Weights of a small multi-label image tagger.
Model: 4.04M parameters, 64-pixel images, arch xception, norm batchnorm, activation hardswish, depths [2, 2, 5, 2], widths [128, 224, 384, 672].
Training: adamw at rate 0.0034, 12200 steps.
Data: trained on regions of photos with short descriptions (Visual Genome), 203450 training examples, 15.4 epochs.
Rows from block 2 of a small multi-label image tagger, named by matrix and row number. Rows with one number belong to one channel. Each number is 128 + 32 x the weight over its row's rms, rounded and kept within 0 to 255. All counts start at 0.
Before each channel's rows are labels from the 100 images, of 14848, where the channel reaches its highest value: "colour at peak" is the nearest of a few named colours to the mean colour under the peak. Only what is clearly more common there than usual is listed. The data: regions of photos with short descriptions (Visual Genome).
# convs1: first pointwise conv (model.blocks.2.convs.1.weight, 224x128x1x1), inputs 64-127
# convs3: second pointwise conv (model.blocks.2.convs.3.weight, 224x224x1x1, transposed), outputs 56-111

colour at peak: blue
convs1.108 [132 109  99 145 177 103 107 126 108 112 176 118 138 174 113 143 146  86 134 133 145 158 116 110  91 158 165 123 136 115 156 141  95 137 123 144  74 135 188 163 145  69 201 106 179 149 160  76 124 143 133 110 149 130 166 113 151  61  92 141 141 166 143 132]
convs3.108 [103 147 126 161 135 170 105 116 106 142 123 141 255  92 130  99 139 115 188 107 118 145  65 144 112  88 190 101 155 109 143 107 129 128 165 133 129 164 174  83  87 117  91 179 136 138 130 153 134 167 130 156 112 136  92  83]

colour at peak: grey
convs1.84 [126 105 118  97  88 126 134 134 139 114 121 129 137  98 176 142  85 154 109 185 109  67 159 154  89 163 131 152 160  93 101 122 127 159 107  50 118 141 122 129 119 105 139 165 149 131 154 133 145 120 150 118 154 138  79 138 138 255 142 144 124 153 128 113]
convs3.84 [137 101 135 129 135 130  87 119 129 193  96 165 120  94 115  75 132 110 177 194 134 106 109  65 102 141 122 119 157 157 147 145  87 131  62 139 134 136 165 104 130  92 124 134 122  83 107 165 172 161 136 158 154 179 108  72]

colour at peak: grey
convs1.151 [158 158 135 109 124 154 122 160 125 171 147 123  58 115 143  55 149 188 129 138  90 128  99 143 128 135 104 136 173 149 127 115 157 131 122 131 144 148  85 122 133 147 161 126 115 171 142 109 128 109 130 126 163 162  81 120 110 147 119 192  82  68 113  69]
convs3.151 [185 150 104 123 161 115 147 171 108 172 114 112 119 159 101  92 138 141  97  88 135 131 131 130  78 128 157 141  47  99 127 184 132 125 114  79 111 115 175 121 158 168 146 123 145  85 121 102 111 143 201 158 214 141 115  73]

colour at peak: black
convs1.223 [122 134 124 128 153  86 175  98 135  60 159 120 106  57 112 171 142 177 144 115 147 138 162 106  74 111  74 138 156 179  67 142 159 141 120  78 159 126 151 129 102 118 117 187 131 138 145 106 198 130  77 100 116  93 130 128 103  77 149 152 153 153 168  93]
convs3.223 [147 156 158 106 136 198 172 135 118 151 113 129 160 121 138 161 133 136 159 173 107 174 111 100 146 174 133 184  94 134 184 184  70 133 126 157 165 115 191 178  91 116  72  72 163 106 132 155 154 163 173 153 156 133 140  90]

colour at peak: grey
convs1.30 [ 79 157 137 101 123 115 128  95 113 195 169 188 106 114  92  90 133 143 167 155 115 106 164 132 106 124 114  86 119 143  96 117 190 180 179  95  94 102 143 118 160 109 116 119 122 101 129  64 176 166 153 150 104 117 152 151  87 131 144 147 137 145 128  77]
convs3.30 [ 88 156 152  99 149 121  99  87  87 138 167 140 157 153 106  88  80 182 131 132 148 152 130 134 161 107  95 154 192 127 114 178 147  98 118 126  96 149 179  92 202 106 106 118 134 134 110 108  82 170 158 123 102 131 103  86]

colour at peak: white
convs1.76 [138 132 147  87 125 107 117 143 134  85 131  92 136 153  99 109 103 126 141 114 148 210 114 127 142 107  83 102 142 105 163 136 143 109 124 131  71 125 166 139 135 211  55 223 105 131 142 174  92  88 210 184 123 145 161  98  98 163  99 141 134  87 150 119]
convs3.76 [172 138 125 126 167 120  92  72 138  99 136 118  55 191 100 136 170 143 144 192 168 114 119 145 143  99 138 126  54  89  98 134 112 144 113 102 116 169 107 127 121 107 166 120  73 175 174  88 119 113 209  98 122 157  86  94]

colour at peak: cyan
convs1.82 [135  73 164 125 169  82 224 113  97  59 135 136 120 112 114 129 142 129 109 135 130 122 167  83 134 161 129 121 179 186 114 143 113 207 144  97 137 143  82 166 140 147 134 170 113 148 132 128  95 121  97 111 151 143 108 106 175 149 162 137 128 148  53 128]
convs3.82 [135  76 150 134 118 179 108  83 130 140 131  91 168 106 166  83 113  96 135 138 153  82 154 109  71 142 132 115 109 118 126 153 143 113 133 155 140 141 161 125 163 122 125 125 151 167 152 115 155 136 131 102  67 115 122 149]

colour at peak: black
convs1.158 [112  87 124 142  88 101 117 118 157 137 108  99 100 127 130 145 147 143 143 135 164  79 147  66 153 145  95 101 109 117 199 155 216  76 139 122 166 124 126 115 133 170 147  89 126 117 141 134 120 186 133  96  85 184 181 105 103 141 102  48 153 150 114 122]
convs3.158 [111 134 150 123 106 126 159 120 203  80 145 121 149 134 108 128 153  99  72 112 110 137 145 121  99 140 169 174 110  77 137 100 107 181 175 147 108 125 112 194 115 116 118 116 133 131 122 130 128 171 116 133  91 221 158 134]

colour at peak: brown
convs1.74 [136 105 141  84  97 255 142 136  56  94 149 142 117 155 125 112 141 122 152 123 184 114 142 132 130  75 101 138 119 125  83 132  44 104 142 148  94 144 127 119 111 164 139  97 147 118 132 178 103 127 135 107 160 110 118  80  82 111 124 167 174 136 173  76]
convs3.74 [110 132  53 123  79 160 108 133 232  91 133 141 163 119 150 111 129  92 121 159 155 108 106 119 148 114 142 208 108  92 158  81 173 151 168 144  85 156 125 135 167 152 107 108 133 131 145 107 111  98 126 135 135 144 135 137]

colour at peak: cyan
convs1.47 [123 164 171 102 165 153 124 134 158 141 109 117 104 176 131 133 144 127 132 182 145 138 135 173 129 149 124 152 120 139 135 103 124  50 165 108 150 124  58 175 154 160 134  98  61 185  56  76 138 177 164  99 189 113 133 152 166  75 131 128  89 137 115 105]
convs3.47 [166 103  95 108 128 135 142 119  96 141 161 125 142 154 171  85 148 134 146 218 105 140  90 130 109  93  83 163 178 158 141 159  83 137  79 159  88 110 159 170 137 106 158 111 146  81 114 162 146 138 122 121 198 119 121 138]

colour at peak: grey
convs1.1 [ 53  89 129  69  91 172 144 157 108  96 164 169 169 151  85 134 138 101 141 117 113 134 169 150 140 110 138 171 122  96 131  90  88 136 164 132  89 137  70 155 196 132 103 141 142 130 113  87  53 105 123 150 168 100  91 128 131 146 116 131 176 160 141 137]
convs3.1 [128 124 185 104 137 156 178 116 171 115 130 146 124 121 101 169 157  82 124 100 101  51 145  95  72 160 100 122 111  99  86 177  85 105 143 145 110 148 142 129 106 130  84 164 137 146 174 166 102 168 150 142 120  97  94 173]

colour at peak: black
convs1.16 [ 82 123 110 172 139 111 105  99 131  58 135 113 135 132 165  98 145  95 100 190 164 118  85  98 120 119  76 123 163 140  70 134 193 108  80 155 126 110 137 163 133  94 178 170 133 112 158 143 151 165 146  84  92  88 153  73 113 113 107 132 202 190 168 174]
convs3.16 [142 147 131 164  83 106  98 138  78 200 155 130 145 108 157  94 145  84  91 125 113 107  67  83 131 157 131 165  89 172  92 146 187 136 131 137 158 141  96 149  63 105 170  87 143 124 137  58 119 132 133  85 159 134  99 135]

colour at peak: white
convs1.156 [119 101 127 103 142 133  91 122 149 110 103  88  80 132 165  73  46 133 162 255 145 143 154 138 120 166 150 113 141 160 108 150 117 111 108 163 111 151 111 132 142 152 145 191 106  84 100 100 190 140 131 178 146  87 136 104 178 183 138 108 191 143 106 168]
convs3.156 [103 109 210  90 120 180 110 125 180  80 135 101 114  81 125 142  96 179  69 119 170 121 101 139 167 155 129 114 121 139  86  88 107 113 127 167 192 172 140 176 179 109  38 145 125 154 143 167  60 199 163 145 188 141 167 101]

colour at peak: green; blue
convs1.64 [ 72  69 123  95 154 157 153  97  90 114  94 138 150 112 118 161 129  95 136 146 129 152 159 107 146 132 111 129 141 153  76 112 145  85 123  89 133 106  74 199  75 145 151 120 147 128 143 101 129 165  80 129 135  78 118  77 114 141 138 120 116 215 122 113]
convs3.64 [146 120 143 136 103 147 132 171  25 131  70 119 109 149 128 133  95  90 197  84 153 188  83 127 150 144 118 149  85 119 145 105 109 155 104 153 143 119 135 147 104 117 144 101 154 179 114 123 131 159  51 140 170 155 130  73]

colour at peak: black
convs1.45 [141 127 119 141 115 130  89 136 121 128 155  81 151 140 131 128 132 126 124  86 145 137 120  79 147 145  92 109  92 133 120 108 172 131 117 132 165 137 168 150 157 125 165 146  88 158 118 128 162 168 150 102 126  86 156  99  61  37  81  86  83 156 175 118]
convs3.45 [153 156 151 136 151  68  33 132 149 109 148 118 112 103 134  79 101 140 124 120 143 123 112  97 181 112 158 107  93 133  92 131 169 131  49  90 165 121  44 165 167 138 168 146 143 126 134 130  97 129 136 119 115 105 131 133]

colour at peak: pink
convs1.97 [128 117 132 123 217  92 134 130 149 128 108 114 172 163 104 154 133 149  95 137 110 142 149 144 141 166 200 128 141 118 136 100  93 166 167  84 127 142 149 151 121 198 155 174 164  91 118 158 159  82 118 100 156 131  95  52 148 205 124 153 118 105  85 137]
convs3.97 [116 109 110 142  91 137 128  78 165 155 101 143  96  97 171  94  88 149 155  90 142 104 183 163 122 136 125 113 122 107 134 137  82  93 161 148 145 116  89 136 195 103 129  76 152 151 124 128 253 130  94 120 122  85 154 186]

colour at peak: black
convs1.154 [129 151 113 192 186 130 100  87  89 138 111 128 119 155  95  93 113 193 174 108 138 133 100  94 111  73 104 128 124 190  57 149 107 154 120  84 122 119  76 133 142  96 145 161 152 113 132 155 151  90  67  70  71 133 136  74  32 129 139  96 185 183 143 115]
convs3.154 [128 144 137 148  89 137 146  19 131 165 148 136 165 141 142  99 155  80 157  86 110 153 136 142 123 105 155 163  90  89  87 127 125 109 180 127 114 117 103 140 107 126 160 132 175 145 153 106  74 143 116 154  51 176 132 101]

colour at peak: cyan
convs1.103 [149 112 166 140 199  96 199 144 144 115 204  97 157 129  82 122 123 135 129 123 106 147 113 117 141 121 145  96 145 134 116 156 136 161 128 129 184 176  74 137 150 114 178 127 121  39 100 142  89 133 150  91  83 153  76 121 157  64 113 107 133 113 122 120]
convs3.103 [163 140  84 143 133 143 139  53 100 140 124 122 152  76  88 163  93 121 181 144 107 173 116 161 113  92 119 131 195 146 147 162  88 148  74  69  80 104 135 128  96  99 169 109 127 141 109 103 102 127  54 106 157 157 141 169]

colour at peak: purple
convs1.134 [133 117 144 141  87 129 122 107 135 159 122 127 125 156 134 165 114  82 121 169 177 152  84 125  80 102 140  86  71 161 135 151  69 174 151  92 142  87 136  81 124 101 116 109 118 128 126  76  78 105 176 100 114 123 137 136 159 117 113 168 127 150 122 139]
convs3.134 [150 135  79 151 103  85 173 153 153 123 165 158 131 120 174 135  85 163 147 140 127 136 158 135 145 106  90 137 143 143 145 159  85  93 128  99  97 111 139 146 141  94  94 130  65 152  98 155 153 142 115  91 197 113 121 146]