config.yaml
model: "multi-label image tagger"
dataset: "regions of photos with short descriptions (Visual Genome)"
train_examples: 203450
image_size: 64
crop_scale_min: 0.7
cutout: 0.4
beta1: 0.85
eps: 1e-10
lr_schedule: "cosine"
Rows from block 6 of a small multi-label image tagger, named by matrix and row number. Rows with one number belong to one channel. Each number is 500 + 40 x the weight over its row's rms, rounded and kept within 0 to 999. All counts start at 0. Numbers have three digits each.
After each channel's rows are labels from the 100 images, of 14848, where the channel reaches its highest value: "responds to" is what is common among them; "colour at peak" is the nearest of a few named colours to the mean colour under the peak. Only what is clearly more common there than usual is listed. The data: regions of photos with short descriptions (Visual Genome). In brackets: how many of the 100, against the usual share in percent.
# convs1: first pointwise conv (model.blocks.6.convs.1.weight, 384x384x1x1), inputs 77-153
# convs3: second pointwise conv (model.blocks.6.convs.3.weight, 384x384x1x1, transposed), outputs 77-153

convs1.133:613530482464489466499575499481528502454489572496470473473481578505554495479536524535463481521566476448524505476543567465513611527460560508465416414552501517523479531513492470495434552501484541489511423496475489519591564491509510580
convs3.133:508473501462472484468511504474510489484488518567551485526535577509518499557469502464533485564383479498475406446539515518497530478478477467504472544468500525438499585469434481543550467487501481464510549526506502526510506512508595452
responds to: text has "man" (29 vs 8.3)
colour at peak: pink (26 vs 9.4)

convs1.378:526524545479524433509504460526495516503481537518486547454493395439437548461421482489525487502491512445556532525489514509538496504460487523514527503413469488493563500555510497457508522475490478452496484456460560450457573497519528474
convs3.378:470485509488524500459491530484575502499537481528500476521516452512580543532494485520481496551383468584497521524505529552543451524556527502504469566485413461498494460525489611497511522463465558523537440557550456452571452517519540466
responds to: text has "man" (26 vs 8.3)
colour at peak: pink (27 vs 9.4)

convs1.33:565494511528600460520554490512445414515494572493495540495503496457496547521459515468495562493533486557487524495473476536475542564478403490523521486490505479470485571464521531477484493576446446427501472498444485472481501507476533512
convs3.33:455486504477475510485484526540503515491505517443502542518500550462443499541472462512449444428508540412497516522523468461535493476462481477494455461444454474439493523541523464499505426522501518447474519490480542479537469495481416555
responds to: text has "blue" (25 vs 5.3)
colour at peak: grey (64 vs 35.8)

convs1.42:448462501436474529511529501458470528505466492468521499433477506539505474409543517531439528472476473513515534512548489448466494394414571563469504480555531511475542460486423469578573502559576479498465487522500513461550531543549566475
convs3.42:561535515486502512544519463465545488495480507511485513494499456437434528440370583553525465475459485476502581531529482427510489520460442504520512535532474484478472501471545510490538443532554493438511491499519579441483534515432474532
responds to: text has "man" (29 vs 8.3)
colour at peak: black (45 vs 11.6)

convs1.179:564423497509499486495411529536482441448495508497474510532520591471443523482536493541519522599518523541512500516509504500540527528442485468499480523484489517442518541410490475458448575475411436437447459507443462465476505515513452549
convs3.179:493554398498560498511492507467575490470524458539484455524552461510556500535419496522502562502443479507527546475478495576474522543508432510495536527544477478501548433497509510533467561457532511526488455468486388460556407516481543474
responds to: text has "man" (26 vs 8.3)
colour at peak: pink (30 vs 9.4)

convs1.347:475434538568481532445515469430528456563494539439553437491569509486521500509556529434543519469488517447459529461522450502544551487492495488492556532548506520511447532507450526527456494464436496529450505487428601501488449521542530523
convs3.347:531525467471518477520522549505445530485462453570455509506512480577487466543539509523581535543554480467618553610517542566454546472496502514538526537481549500429471494512488519481447475476535511486521501539507488502472501558473501495
responds to: text has "man" (35 vs 8.3)
colour at peak: grey (63 vs 35.8)

convs1.111:570568553532490542552537528461515548519495530519431512531535560447579551475546471586462524458451524568496498520523461530504535476490547477485387503481602429480472518484471484502523418495566443537527444485535554486489475449580564469
convs3.111:484507484456440510490442482462411552499459523543471530505484466493497503508488456561446485505519524483489529528507594443555550538425513470481488444429568509466510470545548482468511514477506508537486416529453466497401530491536480553
responds to: text has "man" (31 vs 8.3)
colour at peak: brown (63 vs 32.6)

convs1.313:556486558516489503525500523552506459479493548518478463501520482536502499560568420539545471511482463484549432501441477460486484478503518471506429543532550518501478519478497497485584416510414539512468549592416518419402521493445466459
convs3.313:466484446534467465493461488564482486533484531539530506473528516484478478445514514580505524529521507468496554458511537524496505511490559476480495567518542508530436465470537531487534483501408511488460486520464460531539475382513574561
responds to: text has "man" (39 vs 8.3)
colour at peak: grey (60 vs 35.8)

convs1.41:506520549478455497484479524489489494521459497482487517499519605509473472531501438500453534548502503556542430510572382548484519488413541499490472520566504480518448590498544495514551469478521448538464499531525577524504548542491480552
convs3.41:464567462416456556526475505434462484487504443541578513554548476481495503504469474508428503451427456529524533551533524550566497491496463399501528498539482478447498565489500530472524524535488430563474495490494496482444535517491492445
responds to: text has "man" (30 vs 8.3); text has "woman" (27 vs 3.8)
colour at peak: brown (67 vs 32.6)