From a checkpoint of a small multi-label image tagger: 4.04M parameters.
Rows from block 3 of a small multi-label image tagger, named by matrix and row number. Rows with one number belong to one channel. Each number is 500 + 25 x the weight over its row's rms, rounded and kept within 0 to 999. All counts start at 0. Numbers have three digits each. After the name is the row's rms in percent of the matrix's.
After each channel's rows are labels from the 100 images, of 14848, where the channel reaches its highest value: "patch colour" is the nearest of a few named colours to the mean colour under the peak. Only what is clearly more common there than usual is listed. The data: regions of photos with short descriptions (Visual Genome). In brackets: how many of the 100, against the usual share in percent.
# convs1: first pointwise conv (model.blocks.3.convs.1.weight, 224x224x1x1), inputs 0-74
# convs3: second pointwise conv (model.blocks.3.convs.3.weight, 224x224x1x1, transposed), outputs 0-74

convs1.93 095:454501524484531507523466515528495549491519485521490514521501513508511489458561567484524487475484478512503505507545518516491508513478514518485525481482510508473523521481477512515523514488505521516492471478496513475533501512492
convs3.93 094:539470545512561517447499502500482492493507537515486480488485507456500520504526563503512500493531542506531504495494510501491508487550560496480537526521536542506531454494483488507526508481535502473503476517553508474533465523484
patch colour: cyan (32 vs 1.1)

convs1.34 111:527505524500552448508482479521455469498482543522527518519495536493557533516524445519493531494488504523491491508504489548504497505514499517507536556537530486505523470469470496517520508512531465542500531495507534505522503521520
convs3.34 106:503487492494525492477489508473437499511466480456477467511520497488530460468496489498507496535493550455550503486510452487495465491517488540541509485530491547507466481547479508514527493515489489466525514506477443483498491525498
patch colour: pink (47 vs 10); white (27 vs 6.5)

convs1.81 095:528507524542537495513483467500462512476495502498498529511526501510503501537550534488485517512477463520527517484528461527488513510491530475487464518516483475477492489494502498447515486484518478519506504474478502524467552518516
convs3.81 096:498493519528489524504498487514488478479495517469545450518463523468510510499491534510470473515530497528462437523517483454503486522481528536487537512541497528470511485488546502485498521492519524494487521487497504486539542481495
patch colour: white (29 vs 6.5)

convs1.215 090:517504482500490495499510509484488454495465522468460459465504553533520528504525437497513487509492478511512517467487532450488521470519481515526495523494511440552502482474550521536501540486499491525469502506501491468482491525495
convs3.215 089:495484462461494517514500533478484480487489488504518537518503518442500480513501452515469513503480502479470480505480475485470517537524485508486472485480501517510550506538487529533516470516484539451479514514502488548490518492542
patch colour: brown (62 vs 30.6)

convs1.37 104:515503473521493466501557481504437456520495499497482439490541514522576513588551478499515525512519523533517489510518532489487487516510496509498490543517514462505520508490585470517496475480497477513515480495489493486483499527512
convs3.37 100:518519452511507516477477536453465446498473535489460460525487514486557485429515495507474506500493479506500482556549495511485531430516492524526511467483515521503489541478486498498532506526531491476489472514481533515474506514490
patch colour: pink (31 vs 10); orange (30 vs 1.6)

convs1.25 098:553492508537468496488525531484471475510517512518497518505530558457532537550515484485520571521518508495488517447492471507466511505501495483536471578492485509531507486533513459512524492530452473487500528495505526477529523492502
convs3.25 094:482495507482449502557452518520481494528473518506496466455497515447499546482513516515489495526513479478493490521481461488485492485496489518507479453465506536491467528484490457444531495513486551478526504509466500447493519488485
patch colour: pink (38 vs 10)

convs1.190 095:478485441513500497509470518503516508499479499487446495494464527515591513531500489511505511475506488467385510510518556479544480511484497507519520568473471512468516503563545512522494530485514515522512515495517502485503467468522
convs3.190 108:531476472491489513458511505484497512475477478473448472483482517500560508484512503490527492482425481517521471502512508497496511470543488464446513459502550518509486506488474539517507451506514519503497476514520548483506427479508
patch colour: orange (25 vs 1.6)

convs1.185 099:477502460506464502510511488458487462547512500468499461494505512498529484492452488518472491501508525532499509512535485501522508494532499511512514515520518490532492493512519459517523527488457523515502479527520496447531511471523
convs3.185 101:489482503482504496500506486466491509481521491494521532483520530488483494501482489507482537548462485543524515504516502485495480495487486475466500520472471484509480465533517494476502498470458524515469503473510528475475513484457
patch colour: pink (42 vs 10)

convs1.123 090:494523505490491524479503508553485522517491526537480540505510461448521494490504514481528571534488502514490480521524512489519438496505510493534487488478505488480512470499505426472485524513456499493525490512504521485502554467493
convs3.123 101:503533500494483517561534522518525520473515546496508491475507515460490480491502494487495527484518488511466494425547512522510512517484524483495498465505499488504487510496494492456497539549445511516483529481505560498475505494502
patch colour: grey (75 vs 32.8)

convs1.68 104:472513470474524481481477516494585525547486514484488496496491501465483534504517429533457527503508492519499502516521507506479483541469428473478498490492471510520521481514514485517530496498439483486504529503452536484520444481504
convs3.68 101:490467505521493493530505483486471469488542497512522472533522442502507483500504527527462499490504528507495454498523537502532505476505546519530549458504456455489508512499483528507516524485507490518528445509486477493505523489533
patch colour: black (58 vs 14.1)

convs1.16 097:511476501501501519506483515453495447500448508496494484468508538502551487521496489457511518485474495497525479489492485499506502482469453525499542494518468479535554494490472491543513486492519514507520502529503514481504506507458
convs3.16 101:488509498505484499508462492528499530485555544535540499490506486523485487504491468467510515474482471503510501546535502514559484514466531535507476504472469489504555577475520477494492514521467510514528501491505507476490476500453
patch colour: white (30 vs 6.5)

convs1.63 097:520481507500496510538436531503528474481512499495522530500489470475448490478492513470501543500534490505507477484500446494516484495518478467502531468499531480482537475463487497495537536469500561506518494460489496516505522483550
convs3.63 095:485498481443465479490530466471530522504483511505552520451480472470476506553455497552470514478489517537506539465501486495519519536473467520481500531490535496490506511481545523514470531478483494528465517476489474479490497462469
patch colour: brown (61 vs 30.6)

convs1.212 106:422485476503490481499522466527485515539476542502504513499490519510484471474490499485541503455488449521511472482518534469543497497489485496511519496477496504507519497459514489544464506524478502522563493473496505460487504551523
convs3.212 116:504475485490494470559540506470476486525437510516485484512493494475513463473493507525501489487468473545486506457474484517528540484474473489481470512492513469516412492474485513456500507516491455529460526529532539550460532477515
patch colour: pink (33 vs 10)

convs1.95 095:507477480509520521496537476528480497459481502455480517550525476492523514492538503486522486531525516475500483520517504490500524546517486524505489509514510524500542521514502502501501514502505491512502467490507494479490527484535
convs3.95 094:500517483502500478491488522524522472486478546491506507492527556436516508511482477500514475506462498548507492459474415494526486493490515547488469517489505477538474480483484516473512488504524473498477501527506494479553490496521
patch colour: pink (33 vs 10)

convs1.183 101:525497477523506481492506492491486479455491522497502491504510455471536465509490494499481523500507508534464477469489461508459525498513499474488509492514506483474500515491496481485517483446490476569556469525518493472475538545505
convs3.183 106:475522476525528516486496522481484518490527497472476453474504513499559527465501475464515470521499474474476468496520468465494500505507513521469515438495444486470549525482488503502499488509525533442545507541481483488494472506491
patch colour: white (25 vs 6.5)

convs1.136 098:526504521531499553488500518470468535513502522475479459464494530541493500498531493512490489532529525513500485504512481536545520485519532474493523546501450500522504497506532512458493519459518465490444525495493533517515525472504
convs3.136 091:527554496483499539499525525481532456507513540486506539492485532532494479491499481492517505473521524513461513452476530537474528499507486467500508549515526485523482507496522524516477514493486474520433505499490515564546492530531
patch colour: white (26 vs 6.5)

convs1.73 098:555516525511528502474475483482519496550493533423481503446516508485498489463495511443492535465509460533480504532490480500535470526489496503501497440499523484462460485509501481460494509497456542505500514530530524530506479502472
convs3.73 093:498500462553523487504482532507501467496504505479532485545520481500490547498540502466494516474508448478529475469479523503456480506524500504493545466531472488497513595508500524496520491515483567498515504476520515521496494485521
patch colour: brown (64 vs 30.6)

convs1.178 102:485495485513504522507503509498561518503529528482500519490510499480467519521487447503509504501502450518476492507481552515501502492509475504498485483501497504463510460489504495487495516479534528484522504501493507510460487483558
convs3.178 096:504515491492486484488505478529518540496504499494512525523489479557476519498499422524471471512529515489500530520540509487490481466497494481496502516481523523541501547501519531478490529476545488491446507482500486512532521473441
patch colour: brown (60 vs 30.6)

convs1.40 102:495491510496480499503531493504433524502501518485537524515454498428508471524505476489538506477492516509493518470490489494510528528448465459528480552475504531514467508500464516474491484524563489471483513507497524558502536510479
convs3.40 097:530509503541528468503535522526452477507518516476472500484519529521502523536453498484491483466496437491567500468485536520493557499481498503497574503471525469472519469509498497511433509487461461527505480512479561505521490463475
patch colour: white (47 vs 6.5)

convs1.155 089:476505527537531483507487479522523497511464489488493485510485513486502520531542479505486520509536485515487500522588458529512500546509522468478528481514471471479522529492524468482496491511489478499449503508472532499484495513546
convs3.155 091:519510524467545525474559482517547539470487478472473506494451494512523506488553500484494487479455467526476528493541522498488468532478494503468506516523504514485514513523541465528486524495496527511487536538523528515540440484483
patch colour: pink (29 vs 10)

convs1.199 118:556506499499504499487536543520487514459530460474489484503535524504477501528510516527470534520524542507538464458522476497480540502542508517486505494501482525486449520511503484421530512497521490492443495446493507515522512483477
convs3.199 126:523497505509493521484481500542463458496502483472486507484514488539484528491527515448515499545489475481505504537510450499483468505489517513547467456500512507412565524548512484540492519491487513501503485465481482472518529522521
patch colour: pink (28 vs 10)

convs1.24 099:491535544508505440537518505488517521482513518501504503528503548488473503510513503525529440446514476498510539538517539486514503511459482476538530486461502496548497486523490563477476562490500483528549476499508458492465540469528
convs3.24 109:463475514490494466511532474508469469513506528484484486505517543483494491513503505491550547534513462480481489484466479516469494483490474477523469492481485467496497489504476483445460479503452521487514507527503540490436491500495
patch colour: blue (31 vs 0.9)

convs1.111 102:470499517503501494437542529511484514480472481494491505493500535510509498503510515461560497471491525508506464494486485495551512483490526497498497515460500526490524499511477467477459505502495456522518493489493468517492532524499
convs3.111 113:461504522506500470527514505480485488485499498474528521472484507542514477480540529520511509503489497469466466468514497483500514527522503468494464526494540514468499486487546521502464471487497538528526486551502472492482487486526
patch colour: pink (31 vs 10)

convs1.47 094:485455478473495458562541466511555542504515495497485499512514501480503477494509510529500466525516503478506507494500512449488475512493488514509477538557491496493514521506521503513494487520516497443495489538483462456553461470476
convs3.47 091:518523522494486475530510466469466524471488510488513500541516519506524494519523476509452552457521483499519471461481502487513488493508503485479502487523475517546498487490526506520540453494538494490513504505517455503517494494514
patch colour: brown (64 vs 30.6)

convs1.52 106:536489500527518520510512498491448492505506508480526482511530517532510503500554497495471543468487478489507527503519492516477494488458505518519508499454519569492473499494489492467499542493527435510482509470501510526505539538516
convs3.52 095:495488499505497453486474483542442489500484532487493476535513480515511501521523525529484491499497518528500503534495470469499486491472501518490488485539476476476498513515515489494524479540515522492520525471528504494494488453499
patch colour: white (86 vs 6.5)

convs1.125 101:516500493549540487460513564493508507511548478537483486506518516573491529509489500496509487536529502509508538498489501490509479511493522502522530473557429479483483499543542458444487547524477493489539497523471490524469511464514
convs3.125 098:516515528444478480498500536535488508534465474441487515513489467569522470512513506526488492500517486463541528557460496454522506524503470507508500502519528494511484511508502525531495464476481497559514517511462527521488487489515
patch colour: black (41 vs 14.1)

convs1.85 105:486448552497493479505489487510519545515470491464486498439507542497513536478495478482495532504529509514517511522503500473555504501497520506506510500493478475491543486498528486499526494542481524495509491550520498497508451457497
convs3.85 129:497500442533481470481498530521498458499543501537510521476480493519494496517485509497498482505507486534520490506477507487519515494462518496479523510515493494494532481508525521534489496504534492498516471505499508514495517494499
patch colour: brown (68 vs 30.6)

convs1.103 098:485506504512530535506487502505477561465508484503479535474519487473477492466527509484476516484493500505478517469498451504496477506483510504512476515458467526492488481490490496418511508502461522533501472515485482517516538498520
convs3.103 092:482476503475534481479521484483484502493485485500473508494504473526491519492508493474514483497513460485504541538487512544465502459525491504506505508476530511524488499485476508538486472479521476528472518529510475488541510503480
patch colour: grey (60 vs 32.8)

convs1.43 111:451529472474546497471555482522530498471511475511514515562509530498504475497502488576523487512511508495554499509498507509443502486491503501512510516494505560480527503495516486512506489494502480507549498441499519545484496534500
convs3.43 118:473468510532503469492472505490460485525509493512517487560519482472500523486485498553482491497542512490518471522476484516505469500515512491493454470494523505490492428516483474512521542489491482494482501501508463510491540513498
patch colour: blue (28 vs 0.9)

convs1.160 102:487515519530534501506511516497490524520491515502493489511517512510544533526549481533498512502515469501476478487485518510538504471522514518493490540518487499522515452467469485469487507459534481519495489499515486517496496519522
convs3.160 100:521474486533542492486516513509465492510493492456508481507495491525544505503519516477498490505527503474550456488519473504513476464473479505524500478508499533520520498511520509508491482459527509500509484521507482535508553472474
patch colour: pink (31 vs 10)

convs1.101 102:471510495533458431499507487556509481532510546489531504517561473493497500496479492497519529517493471512511483467508509519510515518514532507547537501454524521511500485505495491488503488438521497483539506552529494480486487511520
convs3.101 095:537491496510502554460488510451527504495522502485513492505534479477515521487492504498498485483462484497461480498444486524490538545493485519496548528488500537479515510503527557521555518489528524519498489485499515521508463502538
patch colour: brown (65 vs 30.6)

convs1.143 101:499466530519500486493531505498454467548457497508484505486491544458500490514500494494503509520494486558532530485480507500523513525504508480524486552520475529543511493485521495548463503474487491524530504504478479456497521503533
convs3.143 097:503500529510570494513532521507485497475490445487457457462480521495534529498523513523491528501435485553536507491521429504473467456504488499530498481503498512516516466491480434451517513485460513476488504542506502471503469504478
patch colour: white (36 vs 6.5); pink (31 vs 10)

convs1.89 095:473459446501479507492502472509547426510537489507504518518495514532524492517443528467533489501486522510517494528506502447497486482538471510528453491521545474491463484474485493482534487464545509460516467489503485500485565472522
convs3.89 094:490467524502514493523461513510447537493459478490498502490467514493485551512549463443501458514462519462441488490490490465477437482519485509465486500508484536520474510501508467488534495510489516498523551502519527490529511514475
patch colour: yellow (32 vs 0.6)